A small self-supervised audio encoder (BEST-RQ), trained from scratch.
Model: log mel input, arch ecapa_tdnn, activation relu.
Training: muon at rate 0.0025, batches of 512.
Data: trained on synthesized solo parts of chorales (CocoChorales), 39062 training examples.
Rows from block 6, named by matrix and row number. Each number is 500 + 50 x the weight over the matrix's rms, rounded and kept within 0 to 999. All counts start at 0. Numbers have three digits each.
# mid00: scale 1 width-5 conv, dilation 2 (model.blocks.6.mid.0.0.weight, 80x80x5), inputs 0-79, a 5 kernel for each
mid00.42:518450504504531463519447527425421514484530479569549500508538496448449497463394487583423573560520575575570568494513568596413478436465461517513499566513521529514510479472448463455499573486506482538462463530443561559542456577499531574573448445457579455588398411427509478387463508526594495496515489497546506560516541507598518485514474516559523538491488500457533445449483487457493468448462480507531407566462490521537526483640513486547514600410403462563569522528496575542503560451574484576622470595490497506460394457523497463526491447408432401515456459454484533500516490499463420488480503543482459489491469500534529533497528618529545548450464459439371499477528422551447505460501495442514476532435525479462380405475549567535471508548520560502477515470500436539433536401527455550554514577569461462444586452426445487433539509484379506484479487539488506492548524604431561465494444488570417580390421388466488434416412497503522488497483511554478465539418571550485543441496550544480545547503518504517613504506485509570545568489497507528526510524448503497450445433486566460615474521487505518498570459469486489457478487502468539512532504467510525535534465471461469572425558487546608590537425464463496546511526534531
mid00.43:491431469476483435460513547556465408410579485444469481566464485424514462382491468454519476470404453394496523605633621503520598551510504534555497429507522565455470469532433506481437528473558469501466496614505502489529523442510468468526496440504501550491514525551542593560500533605458465523442526482491451476466412490559537521444459468575493508476553595491470479453419458517559471523511520542489476531506527482493463549472458581543542456420447421437441558541524477524391429489464495446456503575422467501479534405461467574620522542474367478507486502434495523520451396539534524467519503456498532493497468470490517469473497500489472518469570478465491470494524453527513500439485382444461454467437433570476612562596446469453515468529513497434526495495467466469405455456509522449448452402415468435447389443512429546512544638566599535520543533492467636536523460479527521564493488469440438477517444454523499498459477470472488460459452415477459443485420573549491491505511519474476476529484459497461477556556518497531499543486522500527459462513477524481502563564466556559540567452457408496517490459527591607525519553502430464496463480502535535523492486530494485558442477536496511557509471588597457539540540532428
mid00.44:462538446514545623500553500437449493425623508516460500401512611416578454502508502514587428478543443508518401441483432452523545519443535456547454522490478497470546542536429525451540501485476436432555485519516545509519479528568452532541455608597456507456602447487494535460507527552496552516378452476480568448471543474505446509480471481505469463472496529537501501603491453553588558516585521514577477513495494485519510484474545543551560483449526514555528483513517479500542529523536452513632440506446413519461485416531534524485495419485354464441473622446611399415471465502431486481482487507483528503461448484494539479490572566575531483477558486545500499473485551438585439487433476518513520459434497545512493604481468545483498484561523557543461527474543445497449456478484461508524525542351602419534382499478398511517436464409376465493485481480581526456545478471433445454430534652413517550610550495560550507482570549450487464514533563492416566517483498559518591572541420516514491501398480451513567615534538646613505458520489543509511471499608455457513500504509456553498440480455539511476479522458498448495526526534561506539525492502538488460451434541408485429445483478568539471542441492490596498522498526503
mid00.45:566652528649557505517478392499495452487456479488525459669520556509429484424456517505509533505461476472512474528504564553538507494491556520456501511466477472507502476501467527507526501584535458486463452484489581454585465544523482539525498520403562519698415490542519529552516465410452493521504474480446592548470496465594484535504531486571580531500448436533428486439537462466427480492445573509486494527526511490558558583564560560584577541459461477499467445449555431482449501433442420547545554551462523539508481505499542524513451410445414465446487476438462527457476515496515553525514515430467512559458518441612512563514488493475427459495470469421500521503520445441426410476398468511541506454450466624634562572416479508453448586532442507544505561536568551507457463468462414505579587509588366602327619449451465459463587515518452475502469426426482516452473396475486456505448450461483418413457452598503601560475534514479406470464506478507424542459482454456557514505571459522521444459449535480563534578482491477556493481485409431401457446470541534520491485531509482493475532479529480532498493505475511494573531514479502521461497451543563551536575548409483469465458498415488461427523489494456575501445456463446
mid00.46:621648522505454431553514397437560599453495462413405528537459559485536466497477528449540501400519480519559455561575536520467471447490546588540518476509534518549529415415468452441453467550464478506567505521504474462519489497487460465547605550489437472415479606456510448445560516556500496510554581565542560568435540511519532502521549479483465508508472530521441605431443435365525510502533585522544537543416463450506462528403498598601583578512500461373491551551518557436486464547453441653700452588553570535536548528452466416431513552550521508476484544501490483477462420447477499511527410430461542486479446569603560557486431499457452484571501548457569568568508520479441506450580401524556522482538462473535499561464563519630500439422580464441509447528581519500446523463524471469517525512522430513491501468505461537555499579525630560425500539513502423422473569580483505513527544430428463519484443392517500477562490565567399479590425527489479483522511489396425506507402483488523533445491531517464503483501497568469490512560521465431373448478446596484552475558411515491534442418427531474441538478490450510451507425457489463478445485488442456479476503504485553477551472530509542478367515496512625587472489472507
mid00.47:525501506466524551406468465419554486496430496579618536571564550501525501530464487545519496438461463438474506489553557485577576478594562484454507526492404436534445433442510491568499562446496510424424464489464565522474515577508472507537497487606511522544511564445527469564562502551450524500595470524477567476479527421448486567516600515498512492477557486554448444543530530480397436498511475444506565486463543467632559597459475526560448500493535487479471479518472558506544531500624551467591531456551488559520537442525506510505495448407467472482378344426526516529528517534395484483463450547485446545480577468476525510502503431435510529437575521567517553500424471429410481503532560547483518518453495536461488416418450478434524504540499563529524545570549638377453455445430491484521582551435396461412444489537541507489508436541482457571596547511600525525504550569544507521441443535430531469500570502518484573506591559518448494539517521468544396457439578381525493674427457508478549513546485501501556508486418439405497481493535403464476471492503534565513563663588479516452527539540544555668481391504502501519444499432448542517511476531532544463428461506468515496483489496509485439447432492477555600541496478554
mid00.48:446427430453451548423477484525479526495485547498424518500547639485606560609429443483501488536417604472429501506479491520458472493484513525497524482502504457546452444595556485558521491581565563465428511534472496462511450479483455449463439404515526549511484609483534463547491474522458620543492463486465470400454451472504468506451618499517466474526508494514448567525504556496506540464509489536426557452548473490536504480533439472468436462432543449498458534426519438536479514497485486549484516428462442545492514455447479485426420511569397529442495488558493513520450548523508488588547579480556495510522581515521589544556627575514522544450447495470418561566576601551490582515526456476507455413461473596514506473399551378526465530453529483475570541457499537519444474507435470440541476483537492455446533509473346482422557425466465449465529493492465520510527421439539546477549597445383547517578478527516516462473494505414533549502502515543544421595401630458578473556497469581520557508549419549437498521554485516464549492500460454490544426556353427459511532490488443481426521509438482529488451417470510487551529526590567525538473456458546549518480525464495429454437510572544473494505455470481531531505523503561
mid00.49:528498492534568456407478391414459554450548478478500461513466407527520492404437520422545533555520481579549483456520513500503403481400502508473470521467617474473439402461464495430529521480446498495591544481534446572551558508570472528543590631541470511517469484561507540550490470531491554509506458515473474525532503519513503490509452486549498502509536491505492498400525449507574502563489528498439530578440451533503465466496488550515543532533513557446490490476566570472424529509446451481478466495577507442497442461484519516440545458573418532532537566473572533585567491550536447662529586574457441502466516493483476446475450448420477502513494563426523458468481532521426462437534533499537493419411494599553503484424456466506518524454487474465497455534513461559543461610618548438503499407525429492488567426496414481481469505541563471468446534497503486481415476561421468510494527488581503630574505472377510525459557584476442573534531533566514406415394467474524471525516494475445499533611503525517522498457530499404503508526509523422500445492549535478529556517523433561510498467467481513470506503422552521449532567550572566514479488555449484514479489482490542399417526585491516442492481388456519428443456447437
mid00.50:532443503467536487555518496433453519435510437561607465517497549568416511520484467520461493512453450543492466547412560524527532519476503534486474467453471567468506499571534450432465593434468510476451521579512536499498469546495486518560539501434482485476562322393499637668513513420518481510497509454490507410498471511432559534581499364510524571525487523523643512508548538428512533464491545535445469516497520532480505433429424456537550558576580540424386479525503507477407537476447406468494483448424515505512408511473422532518561462558525482509497516539486420490460463579542507453468464542562532525507456485462475496471448442507494457543482510524539447463513454464512487466421420410458425577508469538450511441497395441525570521460515462495433478424495527507435518509536475479546486471482528415588482473529474456412655537502413419439378441477481560503521525494562489557480588545564501487460553558499487494384525501602455539489517433422492467559461512481580466533552463557509446397614522503515562466486438455392503456512583551498491564593608339510488642601519407475565528480525477527628486510508690572490535500440447522518510463467480428500487507543582414439517485441454503485486583537543426464573446436471
mid00.51:507561464516485601545463557468580477441507467455525459438445566476466569506470495483397506628535524491438530664493563456517659526563438564561460460452483493445399443504538476551498541574476419448441519501468485455497466602449384481516509517503496508503568465463489470536424552491634538482488460503500520562461550523410510484438420479504528529450519541525474441523514490598548459550525534489556515486548585475497497480553460568543574515438609583576533447426520416415614547487562540504525527413462436424456433502491484481468470581520461407459485435524447393499494482447504413473466459377466549542407407489519557533477597563537505488528452479462457500483472480521475538490434467442459483448520467487434541472485496463431367586543560606582552498549589626527511477475470549518521534539464497495515414515464469432549447475466531528565493537528516471496491441446481509486478440531423489440490505465496471526478525538540470531539523559557492471466425488456511527471437412395493462461547441428507519509519447498397510575562578547479472515472545541474440493511513435506461529542468485435534474434397492465474568526521546485459460524492534497501474436478492480564565485505496521499568538491474472484543463599538
mid00.52:473481510643473489484542509428479489420505490517468567500419460501477505497529510493485485508484534466461461513492548484422473428533468528543503526532484474476523528480570513408412559532491392552459498483546478478514441526500431431585548478501460424471452475489486467438461569504496460593487472529467441457474516594484434492546483514618544549400448459443479550582555511462519494405526498590523474436496529487502515435471483504475465478488471478487481464442475488499456367422557677566446471522422630615507406427576671586388423543443564624443439587506438398491520554503473473500470475520449515510516523466550530440476486504496442493480499431491558518573487494502434491463587523529507476432641542517447468561451505440529437443506488492459567508502488476476485539460528490467518468535478463452461468561544577513488469438486567425461472462447481507528467451532521537570536393490501526555494468501516422480478404454502570426541558503421485559539517481469536482473574485506520459444453538486488479484476489558503371338458570627476570456483439494449481560553552551421449520592464509485509476439465500461464484465502536530504530480502602675452448410520553424585547456532429496524469498464503513489556489491412
mid00.53:569510575554499395500520523501563549413458469509571510548544505540476507527465477438539420510470487517413561525501485478483472496449425448486484537443543630436529594519549407529598488418461455520537479451505462470433510501450461423513479483614532636513504490552589477555538463485533502540456433417559482389504409399496525520568484386463487430522512461585492503502451477431514444466519481414533575473469491565568470571576430500534473493442487520522511522463519486443480584452627543580545477549511481484415566538486437495562510378508458415476529484483551555500567477575566474481494487528489500469568579464485427458450446424551514510469499491607554521461475500569468587478523531535467527533471491535451464454397414511505500495523526541549498493604595475534484518451397559465496510435509552496518567529511387493544451539429476427456512530557625509587549589602536507486497479529569478530547476441488383428539467531441482530451475473543561475530409437559497456591443438456508529527506471458463431463440501513486442435450483475513491500545467500515500516475478521495600531480543437467565509463502487528511449508454532508459479481488525595523623579425468483441456487557499588544519501436413483517473483457517
mid00.54:538542537482483585502469567459604586510528472497479544478507509505495534536502469515488498567639602627582565552510509532490458584463494495426457457415572532470447478531469459446454427489451414444508542543525546499571493559458483452558487501445374406423429413478506450575507468482486539449535510528595485459504440437464483531539493483496512522418471471568482492514549557528548468484539495537489513428518537584536552442562336461458539581438439560497508570520512477492475458488522451407516553489486466429537454560445458521510456480547534496635543569569614572508524469575428568562524598560504504575498471517469480478443505477524525484404504498536503441518513517499554529483447436563528545387573543505429563611570417495489486506451486420534516606538502535452540492579615478497490432536498483464428609440499459516530501576479474521516462529471482450440549463469495405526471499574556539512433463429486390443526570533529621393537465452418427515559501590507543479474508514531518451403502510517437420582495551530434479469460516528436439495542561389458483483422533490496435493494515570490486511538487503528589611537569589507519483442579505573462521488451480442486548583571520502543508533535493439500499495477567
mid00.55:392422467411465479539490518528556536539517536480476441522469460410429491493574510500418402495581466467495497483488533440539617512526530451456482534608513411502542533467416515564605451468480486481373476449474479475571509445458482566555475565472458557494491532499501488533451587446440405500527509441451396438453432548507438529547498476562519458457481462479536657579559545554487445371464462503533468460488524494414480486498536593499502431599502524492524588510474424559494462534451480520505480430464567488467431481509487469543547462404479460520333441455461590542515459530515470506462515542506521520488576501546567503461548557517471551514456492485489429417547508493421436488576531531505529567605380393409522559553515511490519469646632549535540557491423440546640465474408538596590524443509445495456488425426560560433447515534556457436455507496450518510566498510472499566591647525538473421405439448486470508514531406431502546548503413489517521553531455562430451470557495459532545550485448451488467449507526489454528505469522528465547509502539544525479449486391413454530381544524520447515547482552548636495501452505456504529529490479571539548552532525520517514458560555496481460563535518565468437448497539561
mid00.56:537474514493581463609500421471480477482335453568458477437444485486517530603541456520510566498622487635505451402480445473501493493388518490456450491505570475514556496453480490520500518452461585449530434454452534505464544512512515533534509464554501549490584577452495568424464480482522523477535415454456525438525513448511504531499431475383509478448409419519572421625474509500535514502465573541608463514411525608566523529465434472533483513457483555465469587563502594473446519496530512523528490522536579568552575413569510515463514548495512513550473517502546567525529433525527558509506530565472500435459435495484556556432508451510497455503554459629575522466490471489566449497469561476549429480304534528529488509324501569426348465624540551554461461502546564550476474553552515568536597498579526567525565525514450434473509513516468488454423494475465666499492513544508534495473564460647522538572517521448535374498502477561410492502476506567567477509551529473489510567492463505545590634498502467603561477520501485430437508557484464485529481443494470493455462540527494547514455455567464530409462470508497478505454463476437533511472518480496534533448458537480498442538565476511496480471562459399400476471506446469
mid00.57:488431490474471427528482515506491479442553502497510488486465485485500501547522439576479543499503541514490578548418563528438490475499519443450453392446540493466500386464514560432435526466423527464544512516550523476559542503542509502434493462433525500478493497441455479528494574476584549523463545445425528593504519468483525478443418496474504443430573638478481448457440475411497471461528499451565575498605557531474540466436481508516513535465485522507562644486564355391549530467509412518420485517486582585545545496580507450502484558415466413514492597519560499562479507540535408412469449524452504493500450387473509477466523533498569576510467511539543535486524603585469457512484485444557475469458425527460498552435610453663528465433521424429542552479476492537442567460537541456495464467607444514546546539479473464483473414480446490491548485593561545501576452544517531482502462548502502433488484494487469400473458528433491504397471544552572498563570495468504529454529595500641479393401526467517519491581465481513464461529471393576495498449469421482541458530459578510606445483466439484479514515529444543473530462475522516449456524502564554479549548521493481483567509505510605575531496473480560579544504511541
mid00.58:493561560514565483493495422544506551457531472519450465545533565461478553476507478536465507491511538483505464466532510520434514481456532522547512623538500522530488409456412449503471443411503699546492480442502492492483444506493533433534440416421498502507508526556516452446483436460397522494461505567542516516516556511481505574491495514534485492428516536487559507394430542638578529470441419399500469479514615524496491516566522534495502552586442534610550462419576525429494451532528492482494499505542488496424564494469478465547483515468526490529484479509513388488539468555432536512510505495486483480477571514454491521466517479469470481591525494383458389515506588632421553448519530432553431688456510474554416442401466492507612578454520489580428454500470433582493467428474502499496549496533531512469389564600433514552497580371450506467420430455534487497511574586474477550443445510495526458507508434409541484568468457484498469457472502631602492440553488537437491451482415449471533505402442475564476432525456537566475445523512500459512477530521490476496434460492472455585513493533426514512564574472439416530440498408404507460482536470488550523525532508442477525522496519501491508502443466451492474476472577550
mid00.59:450499519450464459524491459515469545549488524534546525474560484498483473551480478472501523488485548467436582542514544595536555523560488533452466420394524462428460423480503533434506483496485491411437456457442501493473532557515502544530533457554427561489644511527544551537566520477503524434488498445451498451476487448525536501514466463494437432550518505484530458397545558518586488535475528520462516522459424495525523601543537574524587537410458549532564497448365487517402467483463433557549511587574478450450460459458477508466490439537448490458421485449560515447471484476482549603489570566554433443575450570548516567532503472462441453522513514565482423452505434427497500440438553468491517639451511497521550602501560504526405457498452478460558454440506536437460544495486412441506457449415611428576465519515423475459539503550541571546584556572562542496555505497457504497502481450437514440532580545440582511478569487651549439521489487606440447486498483495537458527507476494537455490507528520472604577546474506569482513456545514481512466457498507502489415442501519534611541484512475473470527466476493481468521513483495519525503537491444496507432459481402482449444603521488493435425411473482534510472593490487
mid00.60:539560459471457465425530491404463495413401430516484513504547498457650575482574449493429514487483487446506511545452442545518534472551511474543530560474490495488537453497480459651646454519456664533453478526473436503494552456496511510542483533644478513401577457520513456505423500524514522559478525521484515515473492443597539491472505540572549536530506522523537430526543501567523484437532516486526446443486538490486494459376480502456421432473536528542584462447575512486498481545580478587520550472491476509494554513509493544499418515569588488572476472567538528461408478535538394488448496533466543517521594511506458421480457522468461404466544579570585431434460492488462425479430504429525543537502439494497491525507474530516473452565550533546421464459489488526451462567531528479478444394591549515535442444531573489514507530546502463495503495524587506441478432528565584520546458516483638511483429515506534587390472559416423590458426400458459549506467491472512503510521487526525647540536495585460478522491562580470486521526496605516529492512467446493479562570551479474425444429515535471533588460482516449431425508517403455503498502521536453469481512448540498483462495460515434433453471492397451438456548545510
mid00.61:496509529530499574637517602472378619460557525487404461404446555495552555499531537549523501460499532416505472483454459514431544412568427521500541567500454520552526481445575422508458442485470542472466570507575483390551488477491545518451489522525479549549519500388518442548443518530525545586509544488464497453484468452419474441483456559559461490520394477473452437467509540492590516409495408509418562424639500489548421568467505446443521472427493409540478574469586423368483545501498550526462480499534495472427520510546469492499495521432496467514428486545529451545449472371511467464449542413473488533515475437487517483523438463476581512545488447593461524436536467490535488529568459474438504522483488577508468509423612453573513576446415549600515532549477518493426544392516494560499437551539598521517502460448528458522455461452436447473465444539469431527463391493458522592470425547504545461545487460545463499518409520477489567411541516477484454794306538595583348467523506655542569498536408668471441473626455571430429545539539505612592417548483488473433465397531486522474515456498588584467509485501435469344407452558520468464518465446472512548436535484499472526409420387370533450468424486354593478483546439539
mid00.62:499493508447536480430470456556431473437526446563557524563424549484541567515495565469495444528530469466457549538514499498432483407510536480467471472457476558509472515517537518440519556504528477517491461436503495494503453458505537516510528537488505514575430546572461598540428461532589486471519480484513406451503472489503515526545573468492441455476533413470498536436488446522469401474521536471572597545621503555503477472444528491539496482549500570411447505444506478469450531531476539428478504467494558504523523558472527472584478521464440532523480473451465451531545492576467447537480529496470513448546499473511518435494441448413398485514486399527499582638475558512477464462496557451435538454525528556448527552521428486448457426500469411529522604474610454502470415415485460458487452538578410474529419526500496491501550482435537529500513496508546474514503511522546478436404468437526514433557511527484501440530509552555413542489520537522470415376455493567539499458514523507485409445444452512470532481486522462523483477493463459512531492568557461523424535563499510527529483497437452489505463461473501446585595527552500535533514500500468580556566513533503452501473507531468567458461455431497504509461520461512
mid00.63:578519473483519523511511517522473454456553500576428554479579450529527610435420445393589397474527526449502479530530508494513462432491550422497470495546487512465514469456405497419508523504411463537471460492580544596542472487500516524471557548620461400494494467456465447506438498563571520578550551594492522553415542453465445486507529514487536535576499440439434529518478487519552477536516545566414550501519488568493471493419586599460603511466499439525614484453528504484510477475468500456485463540533449516528475568482493570455480469462452507496453502518446485458464536447448541540541523498622467439504506549495450501547597545450545577388531492444503521508507476472498498519500428526516496525559459424476429430381432529536526567575466531580618512490530472525531474490456572509496512540383430553578465437377435477468566482470559538546526576598547469467542495506492487514479519411451472457489495480474517474516470584502464492406553509492476452493454505517513481437462418459484454406493498576499585484542544529540558562501534439483491436508487501469438482523473479590472499581484460540561543456482533516488497471404478486512509593514457494496487464511450427455559490517533563501569453459522552533503480507539
mid00.64:492424447481403501438505462578513439458529472542561508487488580391508423481411483509616607369411497567496505479450386459466542463447478506497481572486566539541506513513473521549468508571620593522441507494505524550576594554482533518481460449420433503495453507432426497413482463542513545479489555470477429412452399441509555532548492473508518505561440552544475513463453539540537531495544463458521455505500563445475472518341439520506482450478558502512482488543538555474588511517437498470540480481528535534579604458477496435565463462470447436469402450480571462462535506508556462534561545520483576444493566437421466483448518517452554498553534474482448494580573569562545531573522472435396570585497568481488432428474511534560546504445466437418389462435529521481404499500392456529547596546495424429522403522514443426505485558533452518526477547538525499484547540531508564592528483501600452480623403484437571572496463550462507460606521567473510382442490463613497518478445579512524593488477458482520514440594564569568601527517470435456475512454436632477535440408451519496546468534556449477565502510489466534472517542518475448525505541516504500469578564554441487410457508472612558546587485470438475534426561504510
mid00.65:518595515480496514513480475445560467485453472499561478607585553562494477528473560507540476603534543552550524523482500445486446494558509558505553485469507520470477463411450476575500489567507582588473454495396508529494465575620499507479564606527502541488441512472571513489420405506464534542527512485602596435465465495592529496525503385426471442489457524505481490348492522505532511571486503573530445511476479409457489503433479483463421481441497461478497361559469659521517467483528506579463426468541470533458462475436433448496460508492524454459557527523536515539461448506425566526526505579481455458505479483615509587554541542545473476489434469465511594592484515475494440493460522521434462450555487511544500426602516459520571476505517420421487487500480477427480508530516447569493461506466457528518457512450411473516476443498485498482445496439506555548524498499522535462563564548421443505515349601507553511439495422435429568523443522582481608576536477456570480602580540636489618571434645519532529560598466544578461541494555575636461509552532465378443443445524464484494449447447490438545543524475548496502480469429450516478498529565525531513495487465457476493447589533440481474484458581406542446489461509453
mid00.66:501527480499424527460538476527509443437442506488526418597431566531542502542466506508568475536471524542500538514553502466558516518514516522501527525536462475504452501474444503459453391451451500556478519509538611483457450489548469447511487528507488428607506592551427652514558474555515595477491485478477464480505553474576489469607569501443461531597441565538522444497421526486498444486486486526491498542555597436456454402481391440567433495461515604562530463512473450484568536426495482529541574584517411419488476493419497492442442503492479441429439452482377541533509473504469623473495457505496456472483500442494562458513528481517506514614519505513522515485429488429505478456493529459541469529436432526532495534545512502456482517520499444443500471522483519528457437453456494499516515454470495549426442487465432419501487493485537502583606476700491487528483614511432530469519513536487526450507443496511586540518571535606364493430499462456398412427425476396448507425497417451529423514458525538589527480421534466516513502428483526467471450517617523440492397496529598408646539527550487463487481460492512531521512478509504513486497512477608562485452453448486483446502571554549565452420498483435435499499513473441
mid00.67:454542537503505523639516445449436524545480550500467462417400459499390485490518477516441583463493541538586509527456499493476484480584537586509553533558512508545480509517517446462434519436424516482487526442511614483462563459460467511462534557528487472467433474520463460437561499415470467524553605599514463489537493438514509465497483489484431514621485432494544503509488488490408471427532494476531505480497561586534459542490403469511501562525491504559623436436533605580509504512495466499486345530487455521487478542587524464417388468448528474487435475511529503462469472454590414464535532504528577481514481534542480512502553498531521464484395437509526484514466456615541503611428481505564520538488532523424379483422505483488482631492377516547515517504446481475465457536483544524530507530482409474468472499465532440463500521611418530450470470494451586606543534550499432529578518491435545556594452462508466482498524441413521457509502475526452586534483546497504437552596473474454483590451531492534473428483466461564627616541509500549541524485484422420426566498547536503503453498476562484424400402430533503528553441489507558517528557510469503467491519481505506468511554506511500476409557547404470548537453455497
mid00.68:523544513418455504510390461467498479486507551481457528419500542494476449450472520458535471532423481496594483538659596530432571471499405511545471481429509477477549587583548469485528422442370467497543568472443528442438528526501548507465425414551509519490415472542423505495548578538525522436445464450459607489488495419451536536565536517474474504499449479510551474485473518535517508529548557471421511581420458623563501536488520543567607536521490454406458376444478500412541488505511466479565520482579420481518473441546527529612498489440531484519491524440475447451445474517502460489540523508442552499518490494505495525489523512514499457531504439416464517529493479450503482533464494502480522559512432406516491494641606453469412606546506443458452464557511490492460566494570424491460447463517506467520496517473471465489517591486578520542594535525496612616538554524446412467491493515437461415501429425464463419428502561515464429443521443507470498502412471570507510469517521515496512527430390420409530527446443431443439434495452471483449482478466402507522510555567561523545536515517437499549529484460535534569546488488405482438496459509475482516538503517491507514482477595528482537472491541531490551526507474487
mid00.69:475502529474490493427427481552519546480561552421479520470531489509477425503392590445530441541406534606513456554488532532488556434508492538594515510514437506494470514447553525511523530493491510445527432491484492551451524484502564529591457489457525485541500528507526467508539479509467529506490502489425519470527464479530497525517547469410445438519585524543424399507600500560512527500574530501492591485571543458557500514411576553485610564443523533468464485419515476452546435502430465488457485466423469513511493504498433449420416479580446539491397441479476426507513507491517549581517606548504562465545491508521547532597450520523561506562569552517530430427508461413459439418446474513447529439345606526551507514523546460580528485563466543518532551512658521558445544525579517498527507503416502441488399497491443462548457416459430457517563557546507400464528419487492529515513532531429437450427519532543557418444535565526392537525557577586463416582472440487567502537488491547612567633497478456487556570531491509536483480509560469555565494488486554503507456465396460482415406551490473496462456499432480514484449504460414530507473499450456417527417470574498501531601464486516489370543530507400529517479511505497
mid00.70:576567555565581474520473453461509522482514505477559485543531418438563611500511614433564505421543546542518509548431519560496460493489471529483505454453485538570501511459476487424507466507437476562450377448433430571548511496515509467532512484459527474461453469486464539481446456544470524566512557572504573604514605515539463480490482467504453427534493578507543452400595513487438495593470535491541530513508476460565567491534511575521575521567508459498523503487456404483467565452518448465451526482426403403434437442556483555505518505511440523483446466472427503552517447453502449451546518628433484518457513433468558439517388540542576558422509503473536546585498536454467523485496494437502502493524457420483426424446519437525528431450489372484505625475642520492578548578399520533461519454425486462444405531485447511543425473434520571458478532563530548525495474456509496551471541465506484379427453594486468448492563550443468492584516554530500543498446442437501487453523468462518434477511481490443490476538557566504493495508544537497502458496490527601600620551549497469450501469619580473535485478530533494466445524519404519490473464514526458548499476513535455491521529504553471499514479411501511447447414461428
mid00.71:503434428407437455463486541459541518452544498515507468436446556462544502553493507552588539434564513480483478516433498468455475490437479531492462510534511578512554487440446450434447455455549461426469488484474511471415476457495455530498586552412423517500425565557488545534552531561530576569496557484462463494440481378536507529465539439526495488517519536498512502436511493499459419455460413481463477520492463453434518404438566695528564537497561487567541478467481467473524432498494520444568517622544536624549560521420428451483410536497371468587483439508503506495452474440459408455459451461519520508443504535519539516521386448549445392454480467458502442476486489395487448485491468538519516476439609496423513548516588489594446479515500529525552520472567492552578538474447502482514485464636410509412625606521462437552533463457456495489496505557457529548520543500504492528471513476575503593542432469466545535521503524418460512543446568476449506465485509574508501532538594504502499477448510578540586521468538466483489521569502506547481449557509533497518481550425543522460470495436493362507529465521426595534555535547494519558488457487451477445464420526473451516505482514466565514546499480485453552566463558567
mid00.72:539456584474528540568420461480431410406433410517484469484544508539452569501449480413499441463527463437467490500471487505543553485524496559573555588541441447432408411519519507564569496532474621465444469489449503543492461525559455550486492495508488436651535522537496526556487461531479584511485523524577551510480462472447374437454440523565494498499421560494537518459537502558488517428483436515539587556586481570587567542553468380528499465430485561538539410540459499438578502437567521497410506491402438529425468525518492410564438491483527443528420513491492559493483448446523659613541540541455492494520441515489463520539464499488481457459518506557500504602497580532437443596569472481482510504518499477504616451437416482411444522409496533499461531482448515440496501546478497462506491493412433559454562538403545501519516497487441471524563551482552454420481549422520521554495417489534449538459584472531474520510491541400437490494513460405513513514484589493508479480537537547531463492559461540498587452540527504481511514496550514530486472480584454499520429411508528521514520517445476443510477479484458437542529546585551555470537525459530523482517475403434448520547464513522465454531460457463520506474499480530
mid00.73:466437558555534532453431419446513582517527416425544512463511491496489546525539508467479453588461541494488507548479412496435397520573540465468469448464566492575536530470519520537437482470436577545587554540523439565456470501566596562459467498437425498459461457463440486425538532469384520468477484487483478461481478395502425521566574531555467506532487468396608565446458536454455422449458526515493446520457530403501590474466492475500490471540446500536473430457462508658479456515499491461431513430579445435478536547519516510457451441560480466492450517484454504533502516505518366397488507508419485517516588457489555539530536452501456523412415518590550538522495491472594576505583516535527419682503371421486586499480480518487479506451388473487430459445512571540452504453493570483538489484502504459455526543615504555527435632557517438561509468502473537459389499446441448558470521560571531417493414487438588578474406370625642490528504444474502564504455589412456478564541526485594389487540400432434480612527478567472488438490626572534508487447440421511514444450584449407425605464543573415497638526485445462533523476448442491530541495467491524450460479485529481399484519505469505601478448500511507562487518507474
mid00.74:528479468478426447441506492506580568528494549538524474422429442452461511525476522521492405500496612639577518443462531541559511539509471506481476461501561544451486526428510549484480517562534592455525528594511506490496506525524504551525418485542490473525389480469505478443552437543503628455468532383405551388378473508456474503533548477492472534502454521531603527482470468544511578520493513480522445477546490433452413430450464327443539519546476524476436400647508473517515590437543449601572531581592545498488494464495538551576540480465527487596470571565575534522562529596573528431434439454490454497511511552547517489410507594520568500463495433390463449595547559440480509508456469580512419561421510419440452463581468486480456554441486504507434412442413532472515550580546601578533568422464387470459540552539537554521557475493433439434438482514507521530519483474509537588590580455557595502507405455551465501549460522518434451603614587542482391579510521369469501436488351508533462563479549556506467447641618519551501498495493492436520411476382547491503436468468468511507489477409483502438424421487531518597481564489573489516498517518559552535623517456482484428434526478447491464585513523432547505462374431465
mid00.75:530577494460420432466435461469567437480447378488507534588550483585460586497528416536436429495541613519472500552532581586567472461361472560563466465426542567504551502523568490511550523471445435562458426512429442437435510444481543455498482484496470539459425551483583528524481464554562598527491470561524536511531535476451460465476522438393420462491515414453473493564471520430509478527545563536524528557441499489551532546562583533511513573537678478566479521621491514534456540525552600482647569484510490503511511542484508525499594519579451612476404525498391401466453517467500483466555439495430380390434486498484436480493448386447436465502505507463503518458463486554440453463472448555590480516481519520511409462529457488494554545615497555519438422554489546538551522536529499425540461464417489446536460504438411664471535435447468434468502513488454540533559502482457478442551509466617452604492472494527521528466522590387430442488486503530485533443515450468467558536473425520470518511515460526496426520484561466586488438554554536417419486418456489496551524494613604525404497522441476495418437470460463465464519517437416510500450488509464486483463461559610470630583487484510554564438469447514534569554458507467
mid00.76:511548549528466561517570450426456504509465515494475480505496513675509692449524417442492540581525558569565550434465514421567447548487531425428474445474491531511524540523428484462472458548435496444510588417649426507486469447508473478484537500545542535564435450506617478547477533501535414492634505551516474450473529474438519475521515474465499474482506521502545462496465506505533450622455568466594520479462550438555507528438514454429465480411441439477466485607477458538446477482513484497522443480398473611492566471475476474447443530570512575483477322588455590521415598461525556548478562448603296531336565452459505475518506473505504470521449554476554537427522481529407423384504421498488466441411496543493490530509572509540470559494560485569534497495497461493579546556499592607434608429499497523526518458546488514419466448430470507466444464477475528481490450490461563501590526538451540510481483467502458509416455433505464501474572499498515540559572511491525500514490516432517504579382501534596474467542425479444473679493590502525501516420546550483458487551542454528453532511546462474514451510467415482509533418550520475492511463481496569551437489436554583542542525496433466577563535459523410497547504460546